python train.py --arch="regnet" --model="image classifier" --dataset="stained colorectal tissue patches (NCT-CRC-HE-100K)" --train_examples=90422 --image_size=32 --crop_scale_min=1 --horizontal_flip=true --color_jitter=0.2 --cutout=0.4 --targets=["tissue"] --num_classes=9 --norm="groupnorm" --hidden_act="relu" --weight_standardization=false --channel_attention="se" --depths=[2, 5, 5] --kernel_size=3 --stem="single" --widths=[80, 160, 320] --loss="cross_entropy" --init="trunc_normal_002" --residual_init="none" --optimizer="adamw" --learning_rate=0.0015 --beta1=0.9 --beta2=0.95 --eps=1e-08 --max_steps=4600 --batch_size=64 --epochs=3.3 --lr_schedule="cosine" --final_lr_fraction=0 --warmup_steps=90 --weight_decay=0.3
Rows from block 9 of a small image classifier, named by matrix and row number. Rows with one number belong to one channel. Each number is 128 + 32 x the weight over its row's rms, rounded and kept within 0 to 255. All counts start at 0. Numbers have three digits each. After the name is the row's rms in percent of the matrix's.
After each channel's rows are labels from the 100 images, of 14976, where the channel reaches its highest value: "patch colour" is the nearest of a few named colours to the mean colour under the peak. Only what is clearly more common there than usual is listed. The data: stained colorectal tissue patches (NCT-CRC-HE-100K).
# convs1: grouped (40 groups) 3x3 conv (model.blocks.9.convs.1.weight, 320x8x3x3), inputs within the group 0-7, a 3x3 kernel for each
# convs2: expand pointwise conv (model.blocks.9.convs.2.weight, 320x320x1x1, transposed), outputs 0-63

convs1.149 087:146161089082094145126145119135154093091103174110167084177161101096077149123156116139141083064071175118177104121153075097097179118182133147154153165087092138109156138150092101081165117162115174146108100078140139146109
convs2.149 097:089140119175071110114107081099136098132050106083081195138096081070080138119064118063099116083113189055157075057131098123142123146097133157078184132169154150108108123136089131157121158152108120
patch colour: white

convs1.90 098:128088122101201130115117105129081130115210125084124105116090120093212129095116099123072169113136096125109138089076098045122098119132090095091125110166113113102144137080116098189134101126083119114148158176125115133158
convs2.90 141:088106082128141131108121154113083103130104117090124151097065151109133099086151103086097095117121114104119100139143097115147063091144153146088154115169132067119148141091132083078168117103098069
patch colour: pink

convs1.158 113:106117103121157138118127138112128107137159132103143136144177141178186182147180176127115109126166142113135145104110085120166106075122124162183146172197179159185177155163139170187176151155163147163127153176166135154175
convs2.158 100:125112094121111121071102124097086067138051119083103140107074090043081104119115104117061055140102148097094136054153102087143123138107110151087174142173159135100124152114140108135139148125136133
patch colour: grey

convs1.313 099:138092141111189078087136142105093131133184067114131142125072157116194065128119156130108156109195120110164177118119103086173073102146140138091154075167109126145155163128118130148117130160181119093146107189116093158153
convs2.313 137:107116102173097113104107100136103107112112121111112169124066097082109154083139127112077062121119161112136117122159120143084117122097118130115158093133102094104108125116120099087123129139081111
patch colour: white

convs1.8 080:093132120107163084121064150122135153119172104165125155122151139106154081149100175113124126127155109151123171113143122087171090162063170112161113101191082154079177120144108101175061144080163107143140110175076145095171
convs2.8 089:127141122090108125085127118144112135080110134130079114113096138072134111084116103154099161159103122095103107151134154079152100109131164146091136165140141126092149126062133133154155107125066097
patch colour: white

convs1.118 098:121169111098062136095065169107134142148159134180152062128113098148175124114156090139153113105072141119081188075139107128111122161162095152180133108068148098078189119112161121111137157152060116126152148123117108144086
convs2.118 116:104136155142103073134133170124139129096111130138098102152142195064159142111100135134112134138079099040113162076078164118148143133110134107138078145097132112054201081108157137111085034137164082
patch colour: white

convs1.47 109:124121165090182091171099139127115157110156054173055124121146150099164132142178159126138114092173079147104125164136120115160135138137119137119166102165058170071148110114157102168084166084135133119124086190078138112161
convs2.47 096:141109209170114117099157155106189089108130123174070157151105120079139160138107128121063087131083144064130155138135159151114148146085140136127101161109166106111158137170172130091076132163144097
patch colour: pink

convs1.153 141:094150132147177081118087160090145123150158089107096156087151116166180095121108162083150122171162079109086164105154127149172093115092172107160132178181109138115176091159111175166105127106168096156117166177087128102170
convs2.153 130:133093136136094112085105125096128069124038098109097169125099115030085111103118113107058040115106161081092122084144107129130114143097111107088156108158129126096135147099145101101126145142124114
patch colour: grey

convs1.248 076:074143117123172167074168139062138136125153185118159144063152132099126163114164130046130127104149162088169142082163151096121154091167112122133070140190127103144072042118130117146167113157131120128133107110144132131133
convs2.248 078:134125124103074126141138058108143106161137134139150161126105131177115119120129119154153151099156172168163139144133147129085166108118107093151067038089072095098118088163113097128081158106154169
patch colour: brown

convs1.88 084:113124105139223151100108113100102095145210135083105089118096090131211119095113120137123162106124102147143133119101098144101099125119084143107160144156131134130129108113100122225138099095089189116168155078148138141175
convs2.88 107:103143063134144134107141134091060127129126132064135131105074148143118121092139127097115103116121129128146107134175095129148058110164153175101165109181145119130153132110113108125193117069112099
patch colour: pink

convs1.100 052:130109168110169121110102105148109170106160133147141151143118109104177096097139117120139122141143108119126154134128128099147141101121138130159122186178139165149135116130085130175101123122097116147146176255194135241138
convs2.100 059:110134161098145072120124095122134108086112098198087111123076108048082073122108084111082122122068180104113143132126150112147147121141129134097186153126169122141150137119140078075130100107136127
patch colour: pink

convs1.55 115:110103156093139139141158096105098075089185157100085091131089081096194175112097092131116098087172159125095093088083123083148133132110095127100092099174164104091102096082143121150117139123082122099085098177160113089093
convs2.55 116:125125108146114123064178148137095128085112138125096144107060149136188132081127137089079101130123120118123119152141108115186039110177176142100108117154160079128171093109122141095148114145133098
patch colour: pink

convs1.39 062:087139085101082088113123058076168134106132118122172109092177130120144115128147114075171121132130108133149109087170090105129106147146109123126106155085136126107105089139113142101139113155082206109127185170203144154214
convs2.39 077:124152110140105107100151143115120181081135146142132165150115158138149167145127151145128179114125131120189124170139160144129118151179146144075127128154114156063142115058115155153122125121114151
patch colour: brown