config = dict(
    activation='relu',
    eps=1e-08,
    batch_size=64,
)
Rows from block 9 of a small image classifier, named by matrix and row number. Rows with one number belong to one channel. Each number is 500 + 25 x the weight over its row's rms, rounded and kept within 0 to 999. All counts start at 0. Numbers have three digits each.
After each channel's rows are labels from the 100 images, of 14976, where the channel reaches its highest value: "strongest on" is what is common among them. Only what is clearly more common there than usual is listed. The data: stained colorectal tissue patches (NCT-CRC-HE-100K).
# convs1: grouped (40 groups) 3x3 conv (model.blocks.9.convs.1.weight, 320x8x3x3), inputs within the group 0-7, a 3x3 kernel for each
# convs2: expand pointwise conv (model.blocks.9.convs.2.weight, 320x320x1x1, transposed), outputs 0-63

convs1.195:501458504517517517464525456482504469473516458503495503487497482479488463497490495504455505513509521457522454501454506516509513466518453496476491507490482454498474499450508513510514464519448505493500515501497456466440
convs2.195:548496514518487468505514530525513498469483496527479500505487559465522517508475514522512494522469508441494536468486521502533500520506504499467506528515526510465532493428513494485499463515518480
strongest on: tissue: mucus

convs1.60:490478495473552468511459523498478512472528466536457516511504508496535488513470520484485490478536471509452506501480489477539463514463521498481511472523472529463507492477496476552467504465518493477501471535481517464509
convs2.60:486490509565458486489518477512522481526489520498478566536498459463504559484489516467448493476486506457522500467501495530488505505476482493511508474514499482491481489542507482480469508509479493
strongest on: tissue: adipose tissue; tissue: mucus

convs1.241:482480477489523485466505452465503479493537501496521489470508481506542489474531499494516489511537493505527503520538506540567546532566529505508497487500485498510499503529520515522502496524531489517504531557528511547506
convs2.241:535481474479482507514486508516478470521468492471520490469459544507477473514479489533484464513518490503481520466498484465519509465489449532542495500487458466501502510520454450522507512467508503
strongest on: tissue: smooth muscle

convs1.309:523534505532528530487510477499523505519537535488533487483522492509535532491517490480508525522504541502548516520535512520518524505524475519503514533508526512526489538530488531510488507474407479511513514504554513516517
convs2.309:485503492479510529481487486489485514496512471483487506503499493507504472518550467468477494463508526522499496515523498482499490541480512521484498549489483508547531491516514517520526516495528529
strongest on: tissue: lymphocytes; tissue: adipose tissue

convs1.247:516533552519468543544540554489512517523485513507513497496502529524486545531525533513484544537484533516504535513501505496481495506505516498486495527534500491487465484485469512525489483488476517513548512455538519525538
convs2.247:478493452462467498493468501502465510502537459450495525466484477555499469518488473522523554529507482539505469474462484487483487506473487489503476460494471503480516485515465467507471509497540532
strongest on: tissue: smooth muscle

convs1.261:490525483521470504515480525477525469509485500503473515459508454471520472464471479477515465482518492478491490471516450480504482477472490528538544523525536529531526469520455476519474468467482485518461513485503509474527
convs2.261:502445544506495481488490550505538467486454496555489479482503506499530508491510487529481503521469491455467533504504563502492502481486509487551498511543553513495510506544514507479498475474509482
strongest on: tissue: normal colon mucosa; tissue: mucus

convs1.33:454479484512483475457477462479495476527520522475503472478504473527514516464503473478504472529518519469516473474510474532532532476515481466501500511499495455495448487495491522522509461507463492507519468486457461454469
convs2.33:536506500545482484514533522517511518479506550509505536522491539496527541500473541509517531513481505482535505510482512525524478517524508489454512510540500512473507509441496499493511496522479491
strongest on: tissue: adipose tissue

convs1.255:499518496521539520482467514497525492493560499468488502511521548530491531517492491479521516531528496492448489489524513510491502504488482499501523542489526526515528526508539531476523508496516512523567573526515537518505
convs2.255:518498459473481500495486452459467507507510497468496487487462528531482464498521466512512535492522526497506504480515490498482506483453437498492455475458445494502519458500483482519467511476518522
strongest on: tissue: cancer-associated stroma

convs1.93:475509508545514435473478541464490505532512462478483536458500516545506449483482563492505516493505494483496506486482487527501500482487524487487494492486476473541529477499515540506443488483532519508492530490491532500495
convs2.93:466521461479486469475480543495478501472517465468470495490491519489520467481472457507490500497467517477486476456474502482509453525499500551464528522557539577460536503470503473508524458505512506
strongest on: tissue: smooth muscle

convs1.109:464516500537463483456535504471501485514507498455523506483506482532492493446531483487514508529468470459540495472502510544473478457547493486501496524495500461529491499510477517482501462517502484518505536475475460543505
convs2.109:531497524507488453520511539516540486454476507532466502497512550459539511521481499508498474504463478427481543467450520500542515529504513480461491527507522491451548482437546518481495449518546450
strongest on: tissue: adipose tissue

convs1.307:475492481526493530532542510499470472512512506511521512451495468511496519515539515476502490514489527517542519498495464535509497506523491494501478509493546533542559470471465525550509456490436481484490513477501499521506
convs2.307:470485477482499507505485488511484485490509498471465518513478464490502496486507503468492499484500499536511498510499498491499492533500493513475493499496482530555517492527515524512503483502522532
strongest on: tissue: lymphocytes; tissue: adipose tissue

convs1.99:510491499477513498496521458524465546464528524519510476507484496469521506514507475483512501481513472476487549529494509481495508498490512484519482512549502478460518484521506489556481482491508465502495480593542495547499
convs2.99:490481472468488456483479452493474477451476488507427442496483464469441467465461472480522484495457497468481482495476501501505501511481510490491517492472509499477514498480516466472487481454494436
strongest on: tissue: mucus; tissue: adipose tissue

convs1.243:507503487522497483520518501449471483514498522512534520489470451511469460514479496475478472507463490531482541475480498523481465513498494436486503491522527503545510438502505485510552498522527506484482524457472530500507
convs2.243:509514453499493474493488479508471505490516485448511498484488500495503493500510503511509515510492497487504483488490487482495490486483475520516510507490483512454492498500459488509469508500494502
strongest on: tissue: adipose tissue

convs1.207:489488517501473486476484468474478473488531488455480461523511490521447530524483516481499518484545498501563514490487507480534494506489445503494521489543486516554487545496486539457520513489536472501512490518512475474503
convs2.207:452499508526477465475509545469513481489526452488488516479508523560505495451468501472511518499476460491545469483467516498502469493494523539492487515502482456455528462526507506452484489535497461
strongest on: tissue: adipose tissue

convs1.127:490481504538476459462527472526456503527499495465540518517465512522486489450500515518455493539461483462522511519487513515464486475542518508478506521497485468540518502485513540484487456523497500473506526506480471532518
convs2.127:483494510491459480504458477481519437497458473496465522481481481466458474492473474502504461502478517483480490470494502499460521544460494496452534467509498525475484495495511464486481501538483472
strongest on: tissue: mucus

convs1.170:473442466472468509481508483519503514511515509525517516490455479484439514466523449519520508511515532501505508539496491481484531505540455507472476486469532495527463535481487475474527488540468510522529508499511505475519
convs2.170:499487453518512477507507522539477509482508489442463510536485528506501509487476497513523531507473509505520507458493464490532447516508469505494532502553506559478531471474482483515503466478513494
strongest on: tissue: adipose tissue; tissue: smooth muscle; tissue: mucus

convs1.44:481482505476534516502522530518501512484502513483523511555516512506460496528438506546499503519444477484453482503507483495511499497485484472507489494524563474542529484501505506548525491542524521492484520459505508474465
convs2.44:487517495499524498505526483503496537504522515500507476500516489501509517477504512453481519482502501510520510510509499519499515487502483545528494494500483470487479454536485492527501518494466506
strongest on: tissue: adipose tissue

convs1.56:503528509471448511528517519506529484483471506523516520488514468487450487515513513510526505457455499526514517512535489482505508528519520503521495479448508525503518516541501464428514537520525507525508472447512533506512
convs2.56:517513526545468467510497504488530520530506505506493523561497521446485535518452531476518516468504524426515497453472492526501492535497489517457515519516524541475497499512480497528454526514463503
strongest on: tissue: mucus; tissue: adipose tissue

convs1.265:506503477485553520511480516502495460481537507498461527527504476472502505516465531509494468466521514495490526479497441488555517499472512500502473497560520524496522524507456487550518499491521528507464453511505506467525
convs2.265:508444524534470466499500498489527431493448504521476536502492494463481524472508499472481447450457495448436520500506497505476503487470474442516491453486480477481478500486513500463461459499478482
strongest on: tissue: mucus; tissue: cancer-associated stroma

convs1.172:504501530476444493501485528518507482525535539522506501453477510475434447502491514516522530511508517524531533469484522489454464507527501465481519502454476499528502473495518481449476521533525508509500489479510514508505
convs2.172:466507502511493466481495537509491532480529490487479495525495492516503501515449494526506526527478489504517492471476494486509491539493486524501503519548542565494534507475514481537515468493544524
strongest on: tissue: smooth muscle

convs1.10:504517467486463540522511480512534483501481544534526492500527497485471532520510464512519486492460532521523498503528480471468534518507478504521462476479550520524483502513491483453537516505470511529474475465550534525495
convs2.10:474496509472485485470484507487500465445484480507475491490515498470499474480517487502481449512482507455474483530518538490502491518496534490450498535517521508468522494415496495495525468498502483
strongest on: tissue: adipose tissue

convs1.167:532536519523492532491539551523534513518498535499547540492514498499480517495538526510542525520506534499535559499514496510523497498504491503530497515503530507538533522535529532525537520546548494484496496484498476486490
convs2.167:501468472500493476491483443475470494535506480509511528498533489532437476508504487519521541515489553552537493519504503543466525491498497493484521484504502515470491529499496513458469499504524460
strongest on: tissue: cancer-associated stroma

convs1.263:530474481460510510511485503520486467450526517506500510487498473465550522495515512487493463457543524500501506484504456452550528496503503533508511491476503513501513494504463452561533493505513527477477452526512508487508
convs2.263:501476559519472448477494529504534462471445504530473527502486488443509518489484513489455463491456474436475521475477509511489494479485479496526479521495508485490488514464507500473473445480502470
strongest on: tissue: tumour epithelium

convs1.256:500497499503497510500510490499516503514529518502519497512531501531565525518536506471514477525543514486519477472540474526563524502513494466475464476456463470470468497534483545550531514529502500519507515538513494511496
convs2.256:476532545540507472515495496495536515475502522518496518518493466472499544471509530451453482460452506449516454496502481496466478476499489553565509508503522484497474524501498462458487469473482473
strongest on: tissue: tumour epithelium

convs1.174:500479526525499473499490523498515492503507530529516483466488491537502445482482539501523514518499505514533512472500524552501451474509534451474521539514437474498516469505524545496438472501537492512495483504513506517502
convs2.174:491497486524495456498516542508482510481512491467470520514467515528530511505462515525499527515464468475510491465462483464540462543520497516507527518559526590461518485469508527519530461478538497
strongest on: tissue: smooth muscle; tissue: adipose tissue

convs1.260:485497490498503489493495489491524497516510511490518514500529510538534532502541520488532491547524526494523505500550512552529534505542511467483470476477471466472477510561514563536537517542528490514504520518501490509497
convs2.260:467527539532497462536524499489543531465497521533483528528506470469511539501502521429481473453445469450521465485523457512471473464494495545554475535496512501519453495504463463508484478492476480
strongest on: tissue: tumour epithelium

convs1.74:541446507450540506502512494511480487475520502494488490512494481495510493491505487487487475518551522473496471479499481508515511505509498545443503449528502506500490463492472534561501475517506550452498463550497495509497
convs2.74:531481558543504467515549520471562433470444534529477535532501531440507535488470532462450417452458493445468512500481502507519526526515496481504479491483530483483500479511528503464483467513482441
strongest on: tissue: adipose tissue

convs1.192:501483514470531445475535490463498447486513450509479516462481463489488467484475502499478514474530452472534494505472509470519452479524490496486464510504478498502507501485513475536450463528490518503504485527479472490483
convs2.192:542485511511490460503512532521517493471473504526467489488500558452536508513469497531497508537464500439493534464470534503533491500516499487461494524515516505460551489437521506478488460504508468
strongest on: tissue: adipose tissue; tissue: mucus

convs1.62:528517518506473480519524532539494515505519500537550491533515562492471532526532548519512516495478492520543510526533497522518505521538519534488499491465501508513497539521530492451512517500544541497523507470505524501521
convs2.62:540495520508490475501504503477515543497510503519487512521509525464525520512462501503504514493481521470515542467480539472506498506508492511493486545522519520484532510525489505546470501482488523
strongest on: tissue: normal colon mucosa; tissue: mucus

convs1.92:480533506503464501530493466479532517508490512535496479474518508499460506537481477488512516501505523525519511510557540525562558558528540489498514517507518532507495478507518503472515536493477517534532505526530510522514
convs2.92:505540467473482478464457506495471520508512452478484486493480507523488446480459458528510525528498523494510499471485491483512495525480485541485515507529514542492534493503508438524490486514533496
strongest on: tissue: cancer-associated stroma

convs1.101:490492503465500510529510460493503515471491516542500449478488525469492512529501467543478474470525494472507529488494483480485502507490454511470473482546506460513480519500482473542508468494472486479511497574541528529509
convs2.101:508469488502475462497489483469504477452472467507441488455507469438481486471467474511497452517448468442472489509463499515486529513485499483482506466479515527500514492476507463487458473494466458
strongest on: tissue: cancer-associated stroma; tissue: mucus

convs1.244:495513495498518540530547508442493456501493491506523491438476460475492508495526516486473426516499481488500494456490471501509473461500477483474483471488475484493508452458470507504479488489480469506472507522514481528504
convs2.244:488481484484458509496515487491482497520534476459518524461483519567500477513500472504518544494519524527515513499502497472464515474477491483518467441457439490460520450514440462490494511473530529
strongest on: tissue: tumour epithelium

convs1.35:474502469458505491521477481473529481465530523521486466478519476458523520523479462475523476462530511535477464477524477463535528518491471486520454477510499503476478491522459470523507516485479505484467486484469478468477
convs2.35:547499493527484465504532517527505511466494518511479511512487563481531522511477519527498501532466499460509533479487516501537482507527495480446502510517509508464533505437505508498493465511507472
strongest on: tissue: adipose tissue

convs1.203:458475499473513521519559562515452534497464503492501532502508503490503494489499505480500526486501503459539508506494535481465519493486532522535499523541514511528508507521518522519525527510503478505526486513531515542574
convs2.203:483506480524512477508483443559449488523497483461490490517489479509469499495498536483517503496488512495497457544489488492479492463508506524493511437464444462511478461495455481509493508465474510
strongest on: tissue: cancer-associated stroma

convs1.249:531453486496535509520510508530445476491556519484492487509442479486529502498471474522438457478532510515481493533457483508534500516466500503465477492500512533527540507471467499513504524492521504504522499520510495480486
convs2.249:507469499519465483487498466459472489513493500479505519517478510506506503460509513493470465476500512510514508512529476481472497477459451499497486460481469487507492472499503489494487491476485486
strongest on: tissue: mucus; tissue: normal colon mucosa

convs1.29:495489487494476492495481489531540532531540547518538532500537522523524519502527517466458450470447461484448468500512493484502505490482503516527535529531551513539531516540501507487480508510506502510500505494506513496501
convs2.29:489509463498542531517489512485474510525510506457518507469504493531486494511522476530526521512514506523511480502521479484495483530503485480526553497562506521518490540532501527489553534466518522
strongest on: tissue: mucus; tissue: debris

convs1.268:499485497479478483488511447514479513467497491507520498488478527483476526533526428507478499479496495470507485473467480465528488479502448499488484458514499475486470521489512471516504491501471487490543485464520521518417
convs2.268:534451537517505456524514533478542453487443508522465508477530524481504529496490500503511439493445454433450532513439519513515535506490489450490456481456507479453509470488514464466458434519488448
strongest on: tissue: tumour epithelium

convs1.84:496505507485514462536426507482511508496511469533442502495503482510530482490471497481497496490516478531451514498508504480518467539432512484492513492507487539443520501495508518516490508458509481495505492521477534444513
convs2.84:482457546467528476515489516486538444500455473556484476471510508460496481500513478501514470488473484449448517535457519502500528506480532451513480538488527482515523522520519519458494460527489475
strongest on: tissue: mucus; tissue: debris

convs1.175:514525501514549532507523512543543534535529517528512500491523500517546525510532506484485495485505487507490499503525518528538524510525531496525514518541524504524506510526513525531529524534512564542542531533516515516525
convs2.175:495515446489516513494476514498461510522519481451513492474498502534478478528498465533534511525511512530521497478510486503496483509507493502531537501559494532513513540515498517496529536466530513
strongest on: tissue: smooth muscle

convs1.171:495510512498473510499526505531518490509524518506492505523499515461445479520544538497524525493501512514524514500517526475446497536554521498517524473448474527544511508513520468447487541562521498494514494485523504510502
convs2.171:501493488514490492468487519508482498502508481453485511488458511506488486490486501548506504531498468493516511468482482467501479524497478503495523490562503536482534528489505485516504498487550505
strongest on: tissue: smooth muscle

convs1.204:540476509479541499499520553513472485497514506489543542522506496507494504498512511493467476477538504470562530519484481501510503489540536504513499544569533518547517505507504500519512501503510527477526489538506511522547
convs2.204:458499481497512474466478461514470442506479484473487498511465473483429467472499498465480484474486514470482471517468480492469496484498504495514491443461445469523484483508462484493499491470490509
strongest on: tissue: cancer-associated stroma

convs1.102:481512499513524462489472532495509491518513455499454541492525491520531469497463552464510516517518491491481521490508494506514456510463506490514506526498492510480526468515506528497484501469520531525526546579487518533536
convs2.102:504472510486486466500486490463510444471459477527449464459530489422446481488471490503494433483469503438463505491485515507501532517479507459505519504503528499471506504476502488449491468541488452
strongest on: tissue: cancer-associated stroma

convs1.169:511510514514481529506545500495509506497521511493500505500521515524455524528559507510501525496500504505524515507524506501432505516549494484523502501427529525563487505520506496430532541540477495517496490507495503482499
convs2.169:497491468510486486483483533510472503502517475457483520496461518517489488498473498540509512524487469497502506461471488473504460515495478500498519497551490542479534509483479482524492490471541505
strongest on: tissue: smooth muscle; tissue: adipose tissue

convs1.276:512516486461528528498484547501532485451527535488468542521519475466495502505465529515513496471515524504502527531519486460520532493465540505540479477520497496466521519531486457531523502458537508507501470489526497488530
convs2.276:479478517510437482499466438475504483505487475488485543499523471512467505510488489472535489462501521525500511476508486513452521497470474475483497454476497519483494489536473478524460504524486520
strongest on: tissue: mucus

convs1.95:501473487500516524495524467519466514493508522484536466498481494502489533485515460508527528500516539505481506541525544525556548533559538489507523514514516512496492507486508483503515474532466537530517536505537540507523
convs2.95:502533458479483480473502505485460513504515452492491496488473504525492457498477469508496513519482529502523482474497506493515450501499513548492518497519497532496555488494481433522513497520510491
strongest on: tissue: cancer-associated stroma

convs1.159:488475485462535487488492515485483478484525486488492524476504482517576521510505526473494457496541491498492511493480467484549488488509512484519497525558523524514547500506472520563520521502530471502467494547511490484521
convs2.159:484474493512485505449486502458455446493450491488483533468448466448482496472515482486444445494475513477485502472526486458493494511495478507466520504528518489474513499489513483485512510483497485
strongest on: tissue: mucus

convs1.85:489535462519436510471489476485535470516457507471485478491493499505471517496509505489541483523473523499506501498543472521446518487487480503545483517453528504515512524511515493437526519498533500532480530454513496502498
convs2.85:529498559501536473512502557474543476498492503551489481510515521500488503474513497497534489489492511451509522554510521526542517544482542517529505602514555523459552530533547544490531521521555505
strongest on: tissue: debris

convs1.213:480486487480518498494480484521483501484518485520468490501508516515550496514494497492485490509515485519507488459473459478547499469477480498478488510537506498495484537541550540549552514549528491531518536545540518524534
convs2.213:478506466498542530506476504488465496524507512459511503480499484538469500506520485533523501506522505513502486503513484499492487512509484477519552487549501521515488543528493512485552521475515521
strongest on: tissue: smooth muscle

convs1.259:502476489478504498510499480507499504470509536487515508501531501467550548507533522491521498448510515512505498501533485439547546502518514481481468454472475471480479511555520448527540506539515506505505482514519502512495
convs2.259:468506534527494459504504524490525499460471505513479503520518474446491528511471497436462453466456484421480463479496462491475482454473488535560479501472516488498462499500468460465495458503460461
strongest on: tissue: tumour epithelium

convs1.315:504517499520517523494491499504523503510506504485511484526519528533516518549537538476475472479499454467457438517506542524532526520548527505485531491504482493492456524508500512530487520524505488486469476502449483490445
convs2.315:469504466527500504488477453529460488478512501464484551481449466520459516494535487455507506449482496515515451508487477485470503502516479514466514468501450496476467530511466504463528526467486476
strongest on: tissue: lymphocytes

convs1.210:478482489468517487456475469496509496497516458460472476488497503478534475469475484472514491485498497507497480462473463473516496461483466486478501463520505471503489508544501539550545513540527500531511526543529506539512
convs2.210:489511454489551521503482506499476502511516516467515495486510496522477501505512481539522509516524503514498486505512483489501499517506479487526542498548513524506505529522501522483557512462514507
strongest on: tissue: smooth muscle

convs1.121:535467550528487503551474549526485535527500507513480518520483513510492497510473515511476525500480489521470519521472538517471507524476534528478541529492494524460523524468531520477501522470528539484532528497511522476529
convs2.121:484499511499463498502471464491522488509494478498482518485516463475471486521511489501519489510482533497495493494512489522481512502462505499451545502537515533485478537505506494498478525570472507
strongest on: tissue: cancer-associated stroma; tissue: mucus

convs1.185:510511503497555496508478517487480473455518470467459488490522491525536548504519503541510465501525490539491496502518492525531532488545506549510500494536486536496541501489509465512481508498505503495473433498457519495530
convs2.185:477487532523510506512501526481527500514519528523521547537536484560492514515505518478516532479505451537500495509460486473469505494482487500516472504488478513488488496472491499482507514494519511
strongest on: tissue: adipose tissue; tissue: mucus

convs1.308:509508516529510521494510485484509516513505542498525494477500503519510536517516492447502528503489566516546539499508502513510511495519456474519507505522536511528491505515486530522493496494417458492527497489551521544539
convs2.308:475501500475525524479474496468493493492505480468483499480488493500484465501526473452484490468507504525509485503518486487488498530488496503493495515477467519546493493508488518518539515474515531
strongest on: tissue: lymphocytes; tissue: adipose tissue

convs1.264:484504503480511515462476467527528498530507513499499478501522537537542560529562530504494498512499518482489460474502499514494515481476471478493506494513507479467470500524531493490517459489496484522507542584522507530512
convs2.264:476537509515499503539481489489520506489508497489495516492503459553489530492500495493542524487506503516522481498488508496466512484476492538523492511507509516480481501507495470473480523504476493
strongest on: tissue: lymphocytes

convs1.275:488531475474470510492551468490536469481469522494556465493513498497481505489529470505510478490466501477541488503530479480458527504554471514526481475479494501536472496536486483457528500553480500520486492480519483523509
convs2.275:498486515545462480523479451503522440543469493498503524534485495471450537504490502461502467450502535470500508491511479503475519504468483490477519461486501497493488517533461491502455512519482507
strongest on: tissue: cancer-associated stroma; tissue: mucus

convs1.52:478501483500519496490498489501533520519545533502535512497536509520549535508536519499540513529554553512551535481518478503533512479509496497538512523536543507534508481508497506529520497510483493539504517538539506530519
convs2.52:493510462489527529470490498506463494531492472461506475455488504495483469479523469530467498518527513513468501505536496470500459493512511530517540494533479497545516544545486465507534524486500509
strongest on: tissue: smooth muscle

convs1.131:457449463451445458445443463478473473469466471473485486508488496495509504494498502460460473453451466464457474504503508504498507506509496509501517520507512497511491508508519517511508496504491518513513521512519509496508
convs2.131:484496479483477477462472492501480507492528456522462516492474514508486461494508477513461552500475537498519480496533501525505504477470511513456524516528521482505524513512518462491503510544494490
strongest on: tissue: lymphocytes

convs1.262:497482521512510453482489526486485534511513441469497517490495508486530452460506502471464485480523449463488486482484501489532450462493504515499508513472494520508505486477494486528447459500508486480532518522438475494522
convs2.262:493468551495479445475490531500524444465448480528449531492485514464521520471504506501469448501434482425453519516472514520504502497483519477518495523517531507465502503499522507498486426521501452
strongest on: tissue: tumour epithelium

convs1.96:495486513488532452507464525502484521498525453512460522490492515499543455503478529497486485479531475497450502495478498486525452505459500502483477498536455502440520497476482496523456499463512509508500528551514511524511
convs2.96:496469534512497472494487506501542437484450490527458501491479500425487505496479486508466448516458500444462515485460514528496514523462501468482520519516519488483514537479513512458488465508503466
strongest on: tissue: cancer-associated stroma; tissue: mucus

convs1.83:492538461535435510485488498477522469529455507490489492493504506500459520491496510492532493523450518497504508479533468533446503488496498482534480529442516504510502514487508508427516510509511489527489536457502498502500
convs2.83:519482573493548472516514547490552470499468502548505503486527530521504510485536497494520487499490502474478537552491533534523502515488563487517490569523560512477531547538529558497523491515548504
strongest on: tissue: debris

convs1.165:495488504512503475479512521493527536505489513509538493503533488478522551519487499500445521525489469488501503509508468449471560546477492513487523534527464469530519471504513493518489497500503506499440453480546521493470
convs2.165:526465510511485461515528552500512484485475501525469503487534551469527516526471511516522478509468450446462543475444515504520497519506500468483481515492501509466540466472524509468487458523534464
strongest on: tissue: adipose tissue